config = dict(
    tokenizer='word',
    encoder_num_experts=8,
    text_encoder_norm='layernorm',
    text_encoder_expert_mlp_ratio=0.5,
    text_encoder_shared_expert=False,
    orthogonalizer='polar_express',
    grad_clip=0.5,
    adamw_weight_decay_other_params=0.01,
)
Rows from block 2 of the text encoder of a small contrastive image-text model, named by matrix and row number. Rows with one number belong to one neuron. Each number is 500 + 25 x the weight over its row's rms, rounded and kept within 0 to 999. All counts start at 0. Numbers have three digits each.
After each neuron's rows are labels from the 100 texts, of 14976, where the neuron reaches its highest value: "tokens" is the input token at the peak. Only what is clearly more common there than usual is listed. The data: regions of photos with short descriptions (Visual Genome). In brackets: how many of the 100.
# fc1: MLP up (text_encoder.blocks.2.mlp.fc1.weight, 1024x256), inputs 0-127
# fc2: MLP down (text_encoder.blocks.2.mlp.fc2.weight, 256x1024, transposed), outputs 0-127

fc1.402:512504486496534501510483476488499492499477465503528482507560497514531513518505493527498478527521510488543507472497516473510519508551473541526484527480516502482481471495495502468481469475506472487451514539517514518477482493504500530480502510497508522482468518519492487513489526524495545467472536470476502493500506495489521477487505508490511536512446505445511509483483448478527491477524
fc2.402:507524530483491473506518521524469514495500505475555455565519527476515500504489504511522463505461497487507505503522505486540531527506529494542517438497493483495476508490514524493500514476542522477468506462479491502494524462532530501463467469498532530501504506497498501537506527455539505500541489516570449448466487500497500440488509486506481495532483510500487508473505519511488489459443
tokens: "the" (14); "is" (14); "ocean" (12); "water" (11)

fc1.242:481501508473533508497496482538482476473507535546537514541507488478513510510529538516498545523508499541539473506501529531457475508449512519504490493520528527496513467539489495465483512529492460531551488467529551495464533526522501496494494464517522506514498520518517496540514492479474564477468502534485504503489465539526516518495518470484555481455481512484490454497469484534466487508491
fc2.242:508491474507500442465491520483502480511515462462479482491519489536491480515493506483500491474469466479448470457490485462518547501526489510434506510538482498508470540513485446531494524501447532544484497483450483514522502436456511488499477489477483504552528464529493528457459474464502465496501494503490490498480507531486511491466519520510499484494500531511504493517494516527509520471482
tokens: "on" (11)

fc1.30:498520507488480480482499533471533556500488544523515524520476508498507542517490473521480511510503485505509472516492515521503501497485541524506503525475551468514495476527501499488485525508513458478455508503534472503477484465510540515522503445484475560497518448511512536516489463503488484517512481435452475513487531484502494515514545504500497461529499473532539536458505465467472502517521
fc2.30:483515497517524483505461510532487494535507513501501445528486490480503467514508501482505459473490530512502496463482570508523482465492498489455483496522474501510514499467554515493486532493495484491530490491537534483482491496512513525477492519539498495502521540503476482467553521494470463511476506503498494556535464543475489484494488490465496495510467464486483462559512506505532530497540
tokens: "on" (14); "the" (11); "in" (9)

fc1.313:481513524517497509457477480497482503490477487486475520543473518490474525505467499498539529497473517498505514478530476485545530520500521461474514486489454537451480488502511484462501497515529497490518510510466505505557506476520515492524506524482522465493504514494511475491456502495497497524532541475541493526543488523543516497513519509495479491521549576504520517494515548413568501484481
fc2.313:474514502557524469490509519477512429473506495563522471488484517503514495481510511516481470530544501451495483496498493482474503450509449508500463485515545530525473485456490486554475520502485470518494453475524505502495519478468467505451460497502466510513457487484527547492509544466497508507506512506464489484509528532493491498462489545504540480531500457496516495469513495530436477489495
tokens: "<end>" (31); "white" (21); "cabinet" (8)

fc1.118:521531531478472528524484520460483551520475526476487462532478469537507468478518492507515488484458525489541495526534507480489477475535450495507500520509530485511505538480501500498504526488450499485511521514484463441451492511515465535513519453523474525498524475498483508514445489538514498534468460506544470469500473520453451504522484486519505479503482523522538508459508459527488493502479
fc2.118:483476519463449496505518501476521528484536540473456542531484511485530513552478491485449477492514499512538550469481476516460506532475524527536478495501478532511533536542479462493481517469475463451516501511499502544503509545505502469462494527518512518488458507523477465473523536466490475462541523451478456502536487492522526485493497532520525503494497519505495546509482528513537528506471
tokens: "hair" (10)

fc1.724:523487500479492487485485430494543469512552527511499500496537500480513501527476548460524536502501496468509468530503527510488487512475457468537523527538531489484519506538532494512503485520474531513492527485520470485516546494473484513494494477466501533476464541474452501508502459468506501488480485468460466514505514517490489530533480493527524512515484512488513491517487466506503517475503
fc2.724:485494478496515494474469528506499521504518535514488555524532497499489523462496487497473507508452481509488518492526471491498454505546514542534490489501470494526484506493544500529471504521547510534520485456529495517465461510497500475534496485550489514520451494544533492513473497486481450481479516518514541533535522492492502433493470460480475461493476525489488506493448496483508522470508
tokens: "the" (27); "ground" (8); "of" (8)

fc1.653:509522532451506554521490504500515510505493546493465492466517456508523517523532469544480486483457460430514529474473511478499536498477505508509508493455489503500441477460523498506512516527486485534473478457490508486477495493510496510530497463529523483546511511464508476521512520478527515522486518479501509547526495509469484499534511491524497497511447499472512501443506477515512522509483
fc2.653:458435517538507466526477479502506487499518500497476470481496537488479461468482520423509524505513497545444513485533506520515532519516462485479472472486561476534512482510484492531498466480512530494502526515522482517510528453505511502468478512494501510511469486506480521477531505511522517467510523485511444511479463488532544505471507528476538471540474474534515536539498475460453499513485
tokens: "hair" (11); "head" (7)

fc1.735:474476471501498481465523490504506534525542490536536496499505491531482512498490489467524502543501526485477490493525484494524466450435510478513511513507505524482546528518549491498462563499489498504504472484492493498491513494507494484522426437510488503463508489528444470529518513496474489500496521482509477510535502550544482535494479484478481497497505477546457532511493471476501484485478
fc2.735:483523514521473496482439475492494495533491525508495492527497508499461501466522506473541484496484494519498521512522504484503490497522560504548482504512487437523484513438449479497503509503492494507544470494530503523458446546532492517487517509519544485491447504497496445458502533533523485463491509521475503485538500507444507463512499498519514520474484527513496502492519470513466511524513
tokens: "on" (11); "line" (7); "shadows" (7); "street" (7)

fc1.106:508483497524486477510508537469486554484514482515493507512479480502494492504499464492530482489496518548456472496482451510486476534515486475483511518522547584502509515536493495447518446501482527491504423455524511529472524524521511501510504498499501523496532495504502546539525509581519491523482475530494543488529546488506512539501499481475509488449474490526524471491512497497518490523527
fc2.106:509509481508526479517489493532480481532471509507486467531503506509502515475553466508479466553481532494469499482519511478516501464521467503513503554500475477544511514474488476515554530450508478501501494467551503508456485465483449472470535493493516452531443517471469465486532500477494537539567496501508517452507493501514521474498528469502522476504515506444470461504480492518450480519493
tokens: "hair" (22)

fc1.331:507535471506554477539513518514528480490545487478543531502517446502472468471496524542477521481512533505526509528531498487507470536474522443489520495493524497487508462518479531477486484465508512506521536468513489509457567498512457510521484524489520505513488505497517477460514497522494465504490495502494503487476470546517485490523510528484512521505473492501506531520514494456472518504540
fc2.331:475489474534462530494508534513472515480510517512477464506542463502501502507508505506501494528493499516515514470490506483497489532502516531536482519467514459537545487501509525519518542509480511492511512512452464511523501514510480495464496484471443479479521465500529473474512500480518462525491513519485480474532540533466536527448514493515515487524477510491486487464484498511499456526522
tokens: "pink" (14); "is" (10); "computer" (9)

fc1.372:545513500487459504500500525519535502476514531506492484506425508501495464501530490492514508509475504490532494515516495508513499477467480475497497510497433505522524503528525476549472498497551444482492478561527476497498485465540451503518504497470472496488496499526513472472481502497461449488510541505485549511455512491514564511542503473466474494517477516474496473483520469516496545454517
fc2.372:473500448508528441513483489526480503521509479479474518483537485490494443468479521510479550522492499487483462482478510500506510516535509514457526552471478462505505457475484549483517506541490455490505538502537514553506558489493475555491506473508505492498502505549483521473501497472486523480514501472517498514489494493497536491463517495517481529482504476490468492523526501479491484583508
tokens: "pink" (57)

fc1.548:473494486497522487557538507501475512524512523524493458518510511503494522455504480496442495499484452484522459448530512519499502498492500516487495521478486512484509531529533459509529443479447502486495502509494522499507417513549507484501523517500512537518486546452508526467499480501459471466506516467538518481516465464533489525548515492515468506502516527523494515481500485521519527520473
fc2.548:512495510481486534494517511476495466470488497493517492475461538511525491510524497510513501492532499497473536529478516496499491481508477526469480453483488463453530461494493507457492527533529510469506488493484505524546513494474504460463474545512505463477501481486473547530541564552490525470504499529504471509491472516479536530467452529519505512487493505439484542496535477507489445474497
tokens: "a" (12); "and" (12); "front" (10); "double" (8)

fc1.374:502484511487474497534500491516485521501455473509454498511497505522532484455486504486510497498502517491508487488491459446504507494497512520516495479523485491538468496503527514510482571497511465582496539491504533495529516539516513547533512481491524482466524519512507522474494528516534495491469546434520459512481508520496477507506512516514503514514500511510526522473507523423523468526510
fc2.374:536470432474468533492539485485515494553481524495532505502493478510525534497491499506496491468511483519500508479522512485467472477507544523525512513508509446443561473505495488500493498549468511440475480539484493504519520470490507509510517518499503526502489523470466528523519486459487466494530506510479528528520450523531556491457521472461539508492480469483535496495457485573502516550532
tokens: "pink" (24); "bus" (19)

fc1.337:483531537460500480502493537530505501533499499528504485496469527482533511538487511517511485463527510527498468526511479525485504481497519471535512521467517542512479531446495506490545531490457502495457490479501494548500543511495533487511510497494513523507470525496513520565496483550463483499507534536472490477535529519487520492485518521510485466477517478523499502515489419542542526498525
fc2.337:524488466452510486518512480471478511514459459513505519517482515496545480501528503469514470518501493455513474464488462505497498528560486543536506494482474509512473477516485538463499479444484537528456484466514496530520483489520504463497490542452509498514505503478538478476496487517520464487494523481509476485476556442485508532482467480485524504470550551471480534486482511513521542540517
tokens: "a" (17); "with" (9); "large" (7)

fc1.204:486558534508496484497544508497496513555511503525463504536502508511481518460524499488476514486483496535476488490483505510497519493516500472496498540551489500539479462479551514507498498500475509501509466554486459464462463484504534549487516521495534480465531489452510543505489529510507464470484505468547507465522496514481516476520527495506534477521495550461472513494497506522501530498510
fc2.204:504540499533479512518480533504502482488496468562536464517531519483518448493526460478489489507530513513515498535496530475505480521499491498463494499468476510526504473445476491487441498526476500497494493544530466513451485474476492552431474504497522461483480458475494499501473489510521456492485532482548517520498458476514480463468443496514492481532487488474503498491561512510472452513509
tokens: "computer" (14); "television" (10); "is" (10); "on" (9)

fc1.260:523525494497478538521513517530482475539496510520526519556511523461445452523499504481532501519490474499513497497520496495519477448462537499477489511517482502487441465508510482478494479479485452548523508504492510490523494486517511538484481477477544470483481521490471527483496507491436487517516519462484492517495467515491506511473471472500520433512519521485502486485496478495502502530504
fc2.260:487559506509501485525507497513524494466525507507467491523504523532536479485469469501484488501472505494516488508487501469467503526480481508517501491505482436551528495432507522499471513507476545535494472526485510472447485461471493496476550496512486470521470443530511529473492523506508505507499499526527529516498533494518496531477479526495476513523478506509480568483554478500502458517529
tokens: "television" (14); "on" (12); "monitor" (9); "is" (9)

fc1.119:469530511502515533521521492535540530515487480492465509465520473529471489481500495500507476543489464465466466501509514540556480497535508517474540528495479468498491470513459498481490496515487517481480517497502485519473538494508495515497509511504556530465520524503494496475460499501516465546477531504525470520498502541494488502506520483495471535557482479481522529520522545492501449495543
fc2.119:543454445505484514482478483509480492520505524467533482494532466517533541492487505472521475464498508518493498513501520498504476481484460480500508484507528550472487539482462491547515483479510475481487485485513497503510469498441507480521455480486471486528529532530495482489502526472495465496539518498500526479479515485502480540497541494506528465510548523491534482550513511506527515469474
tokens: "elephant" (21); "behind" (9)

fc1.462:475484492517506514522502519482557505504507538500488474521499513476497517507490515468491482514482489521513482496513504543483513479503501503470509479470462513502491456531476463478505470442468534460528509498549479504503523550516545527462484503451542495505544493495491505522520518473474552511504506499504483440511544522526503513521511519530498541514515521502535477515473488484468459478470
fc2.462:522514492480493498501576491482539472488507523472473508549527517504524494511492492494466534533477508497506481493497491492533499452522474495530493477468487510523498494551497492478543498464501520467550533471542462468453469528514510523465509473490488483515544492513478488521514491475487524500472476513522489504533505506522479488501525484506526496554495443459531514487506498510467521475475
tokens: "a" (12); "tower" (11); "building" (7)

fc1.116:533512516533480459492489486523469504454502512499481499476560522488481492482485441474468560503522486497512510471525482506509516463462472474479560510557505471489521540472535500523456460475506495536483515510455500515521529501481485458504502472464492534471496525490552481488521496468507518490486512503477530562531538486486469516496490500470524493507511539522532497479476511504484511493533
fc2.116:447510450495529498519515530469526483477539470521487495512469493482506513472551535451512500450463478481541464496491496495497484510534503497543471489496467534515491497473535497496505522554500541531526514482524546480496466458478492540519525518493523494486506498482490547491498477470522488526504501546508500475511517532524547474520492521481494504492491543482443518496500538485501492479449
tokens: "the" (14); "floor" (13); "dark" (7)

fc1.542:504487505510467505513478465508511527516533509493497508546531553513500543461525538463474499471453504510478491487441494462564505513479493526503531527514506499494496492482507539507535479527493475537477483492517468464500500522491485487516450504489535507523483510496504510473542463492534530492484517511462496451519517526495465478496509491464532478528455483494524517557482449504506510502532
fc2.542:481496525465504521486508499525542496480537507493459483500503424486507509506497475491478507542522475534505488523515492473501474512540511541468438498491534487480473504513488471488488492524525494485497537544483456512492478536504471460492479511507472480521531562493521516486503504504526467498518527547472484474485525530503501511519473459496517508472481474504481507464552523476502520428505
tokens: "the" (19); "leaves" (7)

fc1.576:495553528496495513544528497486488488468490482544490462490500493477516481483506494518479541506491537510503496500524494501517459501490513484470485470520493496527510510521498477478491449522537481536498503506465473489478478514486545510502511456536481515525492516494489482493519472503512496468556462504476569511508496513502529521504480522461511513490527501503500472539522499493417477502520
fc2.576:476497521530452541489445498482509529459530465504500522475505499541490546493500516494502509491464493496490527516506506498515498532509463520500494480480512488500496485540483504502498513488502492494478496506484475543512528470456482541523473516478467493455498516453522507447486507482469463473459517446471530464496507495525545530479468499521503486475504520451534558502541527490530507508556
tokens: "on" (27)

fc1.395:459509508490506497491495495511502545464493512519525460488487527481480472512489525504464508528509476500497508490496503475509476477518486484495478540498490507478496473520539530505485512526499508588451467509498503469533498516499480525463487506505458516475535495493514503458489509530522547515517513514494511524496460489512466472558489486488492486498484502476493510494523465468489531506508
fc2.395:526498481516477473497501537475500461451483502503464507510491523538528482470511493516530451512514514547529499546494498488483537493486497505506522462532493502500501490513481526476524517517526533517494529457549509507462537465487505496503501495531509517494494460465468452534494454482526481460500481494494504529529499529498489479490506499504519506523496533479477506467452470511524456501550
tokens: "pink" (50); "shirt" (10); "purple" (8)

fc1.333:534505523534517473501506483502541533429503525477507544505501513491492448548501475514507538467542517525501470485477487519483510513503500484530492515465519515490496503485482515482479517521504498535504516523524521512473412519481488476461513518478499507454500528443502460519494521481471533498525475483503543522477477459509493461508523519504502493473490492491528517520530504511529504497506
fc2.333:463480515531503525465498465531476490521493558526481457480502409496505518503510498509517488516485494536519511498510462486491505502512522519516528498544487481509506523524490510537551462490468454468484527484534471509497491479481472452475477476490505452454476484476498501478518503502512473446475501498482546474554516474539477515497480524493514544534516502520456513539486484483476495484481
tokens: "the" (17); "tire" (10); "front" (9); "black" (7)

fc1.171:512478511559477498525525496440512504505513451470453476506491522497507517523512515453507471510471462513505490532538522515484499471497468573491479519526484544506511498517496460488473554522548515469492491498507475494509499457479469512491526488503525478502499525518453496492496545483518518466521487487524492476462509470488515564520520478496458511522499462471482510487477457509459516507518
fc2.171:499548545501504492491487525467499480491511495476529482483520499590529554484516454531477457488462500500488511458515505440513507485540515487485447538483489473517489479505530471489472485496474500529516537527492530489486491542481534503461476465469498517501485508503551527528535506520470479498516528493502485488489490536496470476488506514531462523534515543498469566504491488474557517489510
tokens: "<end>" (45); "red" (19); "tomatoes" (7)

fc1.664:528491504475442472479475468499499499466503512533466477517511466528475482485529475523519528535535494519484512503515529511507523511546481483499475505510490521523486497473504489465501540492463518521514522501508526491522472477499515510458535502481501504474539508491523490490508472513506496479502483455496452507462516517455508464477480521475495506527522496541449467511528508546511507436529
fc2.664:519479506458506507549543491474470520477500489503525507482532575463532513501511497510516487505520521517539489489475520505498495511516495483471478518522466526491518464528504528531477506518500469507466526484549470545464486532487432491517505472503513508524508534526543521491491500487512491460445501477490495505478499528482511480467459521469485502508520555516500502472526504464509483502513
tokens: "a" (21)

fc1.32:526526504515519500476520493502485491527524542449524503466532546503447535529486499488552481502505496532462526474442508519472489517495469526499509495513520481504506471522541511468527487489435502515507506485496515519484470508503509493488489517471515491460518493490518483513492516483463482509480480451526517498514520487522524478502494480530507475471534493505486493474486523455561507502496
fc2.32:517472496522521535523491482491480497502496476502512487479464457490521488514562482572515487502473455533552510500551488470495542488529524500573510543477508495489582511495468521488497491508535541464486491497470500535526465465541486462518510459520497493510429533480511491494521511484477508509496478487512523483478482481515474514499511496507510515495474518498486532547509468516502488516478
tokens: "on" (13); "tire" (12); "of" (11); "windshield" (10)

fc1.488:500514505488505471547479449531508514484550526475542530516529471510565489472528515490460479499466498503516535478485529506483465501489510485531506478475438547510458497530478524484450475495544509567508468463533482498481484466493502474506492472522514485515476509501492483494478520491465503500535483501515506493519497438542522471498495496531529517480500491505475501503491501467521506491503
fc2.488:539551484456490526504526500502485508534492481474496474432502522515496505486504476540543456506497431486511480466541467511515491490488505464496497511484515480473482493481506498523512529473487489478484460508499539501458476474460480489485473530463514508505500494519493456508508486508520498510494495480531515462525484518462491514478480506467485484536475522483510537533501478501552506535533
tokens: "<end>" (35); "yellow" (9)

fc1.409:504495533494539499448500493521540496455535464523524513464521485503526467500549530455510502515525477494486526461526528470539456496518467516528566482491501548515506519520494516467491493496486487520511492470478490486485501491522489505520501528461496494510549505505512495470509481517478466526517497519532535533493480541526511471503496498479501468517502485501481465478426486496530476502470
fc2.409:477475450550438503578511492456455493493439498414497482528424499495511533531524538498521499506484478515527468502530514530491489532497507529494514512522479500507514497499507462523500502528524477522493465497518496536502490529496485492531521488550496480484484522487486507512509500482519493480492475469449539486535541483530498488512472503557477536504491513489460540474533489534523527490525
tokens: "man" (13); "baseball" (10); "player" (10)

fc1.240:495460520526502508479476561496523517490464517482499511493478494455490460489539491495497478517507495574507463508488499533516492514521526462499463523513527451477500527530460529463462482477457498533536521464516543502500537439540504504515527507480507512508482526521465500480521533518490500441504490506490495493491502498485484495508492532490520520474511525514514553489514486475499509528500
fc2.240:514502518493533539516506486491487536494528494495507542542506458521537476487490483493477513517509479523489440496518513483504506458499466524479510489468469480499521494471505563491479480483515507542486447514516532495468490465495496495513530499513494492476502484501483496497506536460534486481487481534527489471503552504522504494459507484494522482480538506483523539490497483487502519501493
tokens: "man" (33); "person" (14); "woman" (7)

fc1.318:512463467522485458513535492520495509469486502499496513482504474493488472522525495501529501502480521505514487527480531506524523535496466465490470496459495504513516492497485508525485513468448501499484510532504463471518535489482494540479493467544464520523475505547485520479467507453512508434490534543498493519492542468493550499489481516411443474475518528526491499497512524499541480481496
fc2.318:471505500449475495459539515501489486523530457497461478510517531508523492482453515546502438467484530521510530488555508468538513527459525521497501528552501499530496485532518539509490497523526494474521514512455514513473501506479524469532522490446493473455501510519521493544488510525488491482540502484516460495534468497501484494505501531516536524501468481503478506496534523499480494511505
tokens: "man" (27); "on" (12); "person" (9); "in" (9)

fc1.112:484486469537489478499512503521495487501478540485471512521481476517540530471469490458493495512500511448489500541498473481551508478499495514483511511459466506495506487512485517532495485521464479456566500483493475483499461504557482467495464479499505504516493504502495477511540540473500513445475470494521511472546576528503443553499508524510499489496444547466530475505484510517477478486494
fc2.112:509465481450552523470515484496514524490517533506544496485491482478534510517483489489488511513529499482525499466506490519523464494528497515512495523511506476535482499514528506505480457463487457470508532501491491443502461496481509501456518513496511480528505471469475481486471503499535522512509523481512526519466462514487529492527490484512529509540553444483519493529456511478519523492484
tokens: "a" (14); "building" (7)

fc1.375:523525529523523462495511550499525487518528482520471453471511485555492503464463516489486531514481475505541440465491481516471536491506476485479535517455465481502488491536537466518456470511518498491489496533492496497467495538515473462474513477510508532503517484516497502491541530529469548517502544487500496487454470478495483527460500494538509541528515525525506506510457509476527533459524
fc2.375:533488458472500520539541518476514487533482514477497520529513493533508501498519502498482501509518545449431541513523451507526482499516521501512464493482457538534480470513506515494543460542460543505506546475535525494487546496481497470497536511520465463500490504467459503507465475540531477508480538546498486499494524502523492461462469476481543477491459499503458540507540503494461495518506
tokens: "<end>" (37)

fc1.688:498499503488476446508489494508471521489553527516465481511541485448493546478486470447501548498474561467531478495504507496489487520459524440499526488489530495506484501483522537497528492494496512527503508486539506480520487486542511539472522524536485516483494451436481511514484563521507451447499529508487461429499504506547517489451478509538517484520476505499522480486484513461511486476534
fc2.688:450522490520526490521494543487496468532506495542479501507507530481500493487595498497449518493460499511524501531483499513532501471466488456523502544486499491524428500524517513488452494511524535540526484496492482526493471517458521487501495521499531502488466480496537515556533546534497470525511488499500494510499500512500462492480504490493459487486504549489500498523514454499468468498498
tokens: "computer" (13); "on" (12); "black" (10); "television" (9)

fc1.266:506512541495557496496512539462500527486470500516505509488473495478488488524520533490514494448508468457482482486530499486527492534505526475460505512519528528458497490539533477511460491476475537468508481485511508461505516519541536512491462535474510491452488508520469509491483510531494535497443455522515550476464505538497482469501473467490498500487474467502522488480486510507510524465443
fc2.266:471494529491538481548519427516536533485497531496518467473502495461495506512518480483496511545551510493480504507494520478485471513504497495469519494474504450533494529489522514450480497470483471538498545462489502499504502509479507463491540548497547469491478497485574487499505488522530491493520490483478520512477504510497538506487467488495537506503514469484480502478570542504467496475488
tokens: "hair" (44); "head" (7)

fc1.278:454453521481531496479457470505540549520533511541506503487480498491502476456488440471507548488471499574524533506505503442481533495494527476477505514515504516494567490487528557484502469524489496559509537500520520482530493470477490496543480461486496511499477464477498536481460506487479527513472516473500537505497481489527492535459479568506522524510495508491467412504483492509489514508499
fc2.278:553502496519543493477530512507499457533496524465508519508479522507508484504527477503505508504491521454495481466525495473521521479537461544508493509521514497484482492496504494506553498495493481509440515517485504479459538490498485513480505481481492493496570497522488410506520488517524488475490480540509470492522535486466480507543456482488507496498515577533501511459509498552490469490506
tokens: "ground" (8)

fc1.192:470552466485505539525475488530477505513454499509493497487515512527511497514515527519467479487501500492513527512427561506517518494506511521497534506492502430457477480508489507532481483539477476454503471496488515486487499510490488522461522511508503539462497489494473519524507506440498475461511492513503485492553483509520470520563495497503460477491501509522557463563558488520532514512494
fc2.192:485496482504471486512528537487541513491549491491475472531489511490456492536464451564501487471505522525485520475525499449505499530485500495494494464491496496496490492486506528521537522499470502472520519464492453468512559518541472497480544523506466441518535507531483508520451517516483477510505507487514521515515497486512517451454484480499512537488514514486464526467478524530473501528543
tokens: "pink" (49); "frisbee" (10)

fc1.403:466502473514462499516498492515495514492541461479502471453498524501476480464469517490513482439504517513513494509499504572450490493497535522481468533490483537501519487471492499540515476457474512446477470508522495509532432476542564499503514491477469466472488485454485571573498528509521525471470508554494502461519486463542498462489518492493531497476485489460513505505495542496534475485462
fc2.403:522525529518497494510471476468502469514473495533478476508497495527522488515509488546468548518498508490531486489522504487500485529518501512538498512513502519505462450501551561483481499469465517485499490521531501497475483478474497505476537502490540510498506484543542498486476520541494484464479515511543477461491529470521499505505526489479518460541536492488538550564483454534465469509518
tokens: "on" (21); "the" (16); "front" (14); "of" (10)

fc1.280:523536507489505518528482534485488526483512453509514528526522489518465496491518491527510514460495519454467512518457536509499502487465524482511410546446466515491498502500500503483486545479542487525497492482525486440514491506512519534505511512474437486511490470496475487468447494545551520510537545439529502507521454476481491503493485487481526530480481519544498507489492508504531487494471
fc2.280:486502530492501513498534510494531485500496499482528462495507510528494465484474526493495500489464480504512463494479542434511460506470507527527528504486465527496488492508539483488539557519500532493513508495453516526541498475505556494472505538488488523505549512453469523498477536484536483471438507488499506485501544548460487490499498530505512491479546505481505505491582544514438536469502
tokens: "the" (21); "with" (10); "in" (9); "is" (7)

fc1.587:529514471505458497498519500513525483489489535528467521518565517495518513486502483497489517552517475528492439466437508503491525517498525477467487546519513488487528492506521479525538510485536519443470500482499480460495501473507499526534480531518494506473438460480514501524518507497516527493494533482505502524510496497527507489527462473495500496460506523464503514500482449513520510474477
fc2.587:513540519499504528446535496520472502454473497565507472484495533505462485483524485477519507447480498502499516470503491477525484496518497535505495512502491498494478498473500488513544502531510528536523494489500544490508525474455554471519507511496426515528539500517507464461509486509474514498544482538495505477498506527483526479532525508472496468476497552432482474515487475525471468495491
tokens: "man" (10)

fc1.297:463473478462469519526532462486509467522507498566518477513525509536499483514472460485491489499535463514507506524445449519511494466498469518488493494468470535462487493475508496516529456515529499559493521492484519503495470537528500502469496518547536500488488463508507514515489514495508512475520517512515526517481515507505488456512515520446510485484441480534504521484501494487459506543495
fc2.297:549502483511518447539505473494510476493510479435472485497522495501510514537529513534495491512495500502468495486543537464495517558497534481480490487485523485460498483517507487495485521487507502473500474497457521516485494494458512507503497494502485513520517446492456493518510476525511462460518482460466500474522518462516476567493529498523467523487541521466489540540514494507550467493503
tokens: "on" (14); "people" (10)

fc1.696:506531485544485492514492474506497539471497538488506498535491482500540499462532467481454500525446511493507515506541442506544487508513492503558492505514502501517470525536480478477497505453504453481462436471547469518477490497519534469483497472468500513499468511537535484483479484521514504483523488502517494518514489480544505529497543475484522484516529520497465460495510494522461533480489
fc2.696:453501500438538483487505497497504490534439474528453544483560476517465467468488522491538483487489488479504510528476536497517433477470492497485516490514484507508525546453516532494543469508461501506521521494474484473508509495476484463494518508461517503484511490486527483518487543465516508527503501541540510470477485522483500454509505497490493522528522493494455493491535480488521513528482
tokens: "hair" (49); "head" (22)

fc1.454:470473488533473533496481484499514482526493489480499442475520524509503445534520525503491520470491501477469511469508523547518528499502485479502494494478468524514491494500523492507492509544461541507526539532510509534497516565513511502500524471517512506436470494516483488517485524496458453513519504498492486518500508476502527475499503483507500488494533496488527494433508543504459516482505
fc2.454:493555497491477485499522479505546500513551480513525532553479524488524495522476514478491492517497481497509477524485521479507490462527457490544488536473538502497521464546504498519459522500423539525485467521429518454488513493468458502484505505484493499523489477497477536472483524515463495493510498456495555483504505538493500483461455450475517496478546524515557502476492479537507444507514
tokens: "television" (11); "is" (9); "on" (8)

fc1.612:492452532508494515533490484499501516503508506459488503524492535499490482520471533462493511497429505505504500505490494546449518481464485500526480521510506500480527497451532487505447522457476490473480491470508498505510528497527515487511475528486575490469505496473520469541510494512487551500491492500495491535548464539507457518510477509496521524548460498494501477443540517515511538467512
fc2.612:522502504459520482502514498470480501545496469458521522478502532488509475472517474482562515476522507505511514546506518473515477507536476500514515471526468474519481533537481465485519487534503535563507534471560442505471507492490484545466517478468511522517507538502524482489428520495484494497493452500499464525525509533479466500518500476475461444500511491489506506538515496518477533518515
tokens: "hair" (49); "man" (18); "person" (10)

fc1.215:492521476504513458487520529500502478494538489489533520496503529514452485458509491500469502536531530477486493494468490504545480460512531492488500528505485493429504491514490484488480519508477527506498508497499471466465504559526491484530472471542510490524538530466474467531499467508483511504514479512505479478540511515519540504499506472522477502446504473517506550505497515510561513514517
fc2.215:516536479462484542504474499498498514473480477513535511513482517497523511541520496512520515500524482516484498514509485513528499508534467513465501469480493513510525504467493502496502525475504498517491494502487493509479504519486495455498512555494467480520446491510522465497498488477520519500459451448529524477544522501485511527506486445526480498490496570453551539500513499527458472510530
tokens: "ground" (8); "is" (7)

fc1.299:510474510493502503482491474536511485511564520497497538523489513518526487475503511503510506479502517520504522468473495497495532491523548504503454534512480516489463509532557568516466499489514495566501500493506492526522537465505510497485496487494510489491480512484515482487464510516488528485462503478486525488454517528463503510554558429467506502482504524482525458502471445516517528462473
fc2.299:473484518514493490487517501513516502534540514526527528504575493469505491496561482525520497497508435524510461480514479463541520515518495524480441484550508529533475420495476476451555475501488517469498488479467556492512480497527449483452501498512456512506520492463505511512516498486501489463484450515522498484467523507517464453528491520446560504528502511483528508518501498455470528482496
tokens: "ground" (7)

fc1.321:473500502515511508486502531505480545529537486515455522503460523508445513498503469495512512488515487486475526483468471523511551505527479498472485507496512507533525474428489488491447459512496433493538484471516537533507493442505467493508532509528499503489502507507496485511472509500540472473496456526511495488504504501532536422469491483434488534485468539483496498488484505511471528495488
fc2.321:510497520554533471475459527504531456532425478526494471493509469495481473493491509485481496524512517485484440530530510511470494477487542505547511497472518467510507472470520476446528516526536516509477490560555521512479503515527533502499505477488535517520506521520497477510539505458417504520500499507478474493502478516463461506504488534546523489546512461499518493510477485473526472495523
tokens: "the" (17)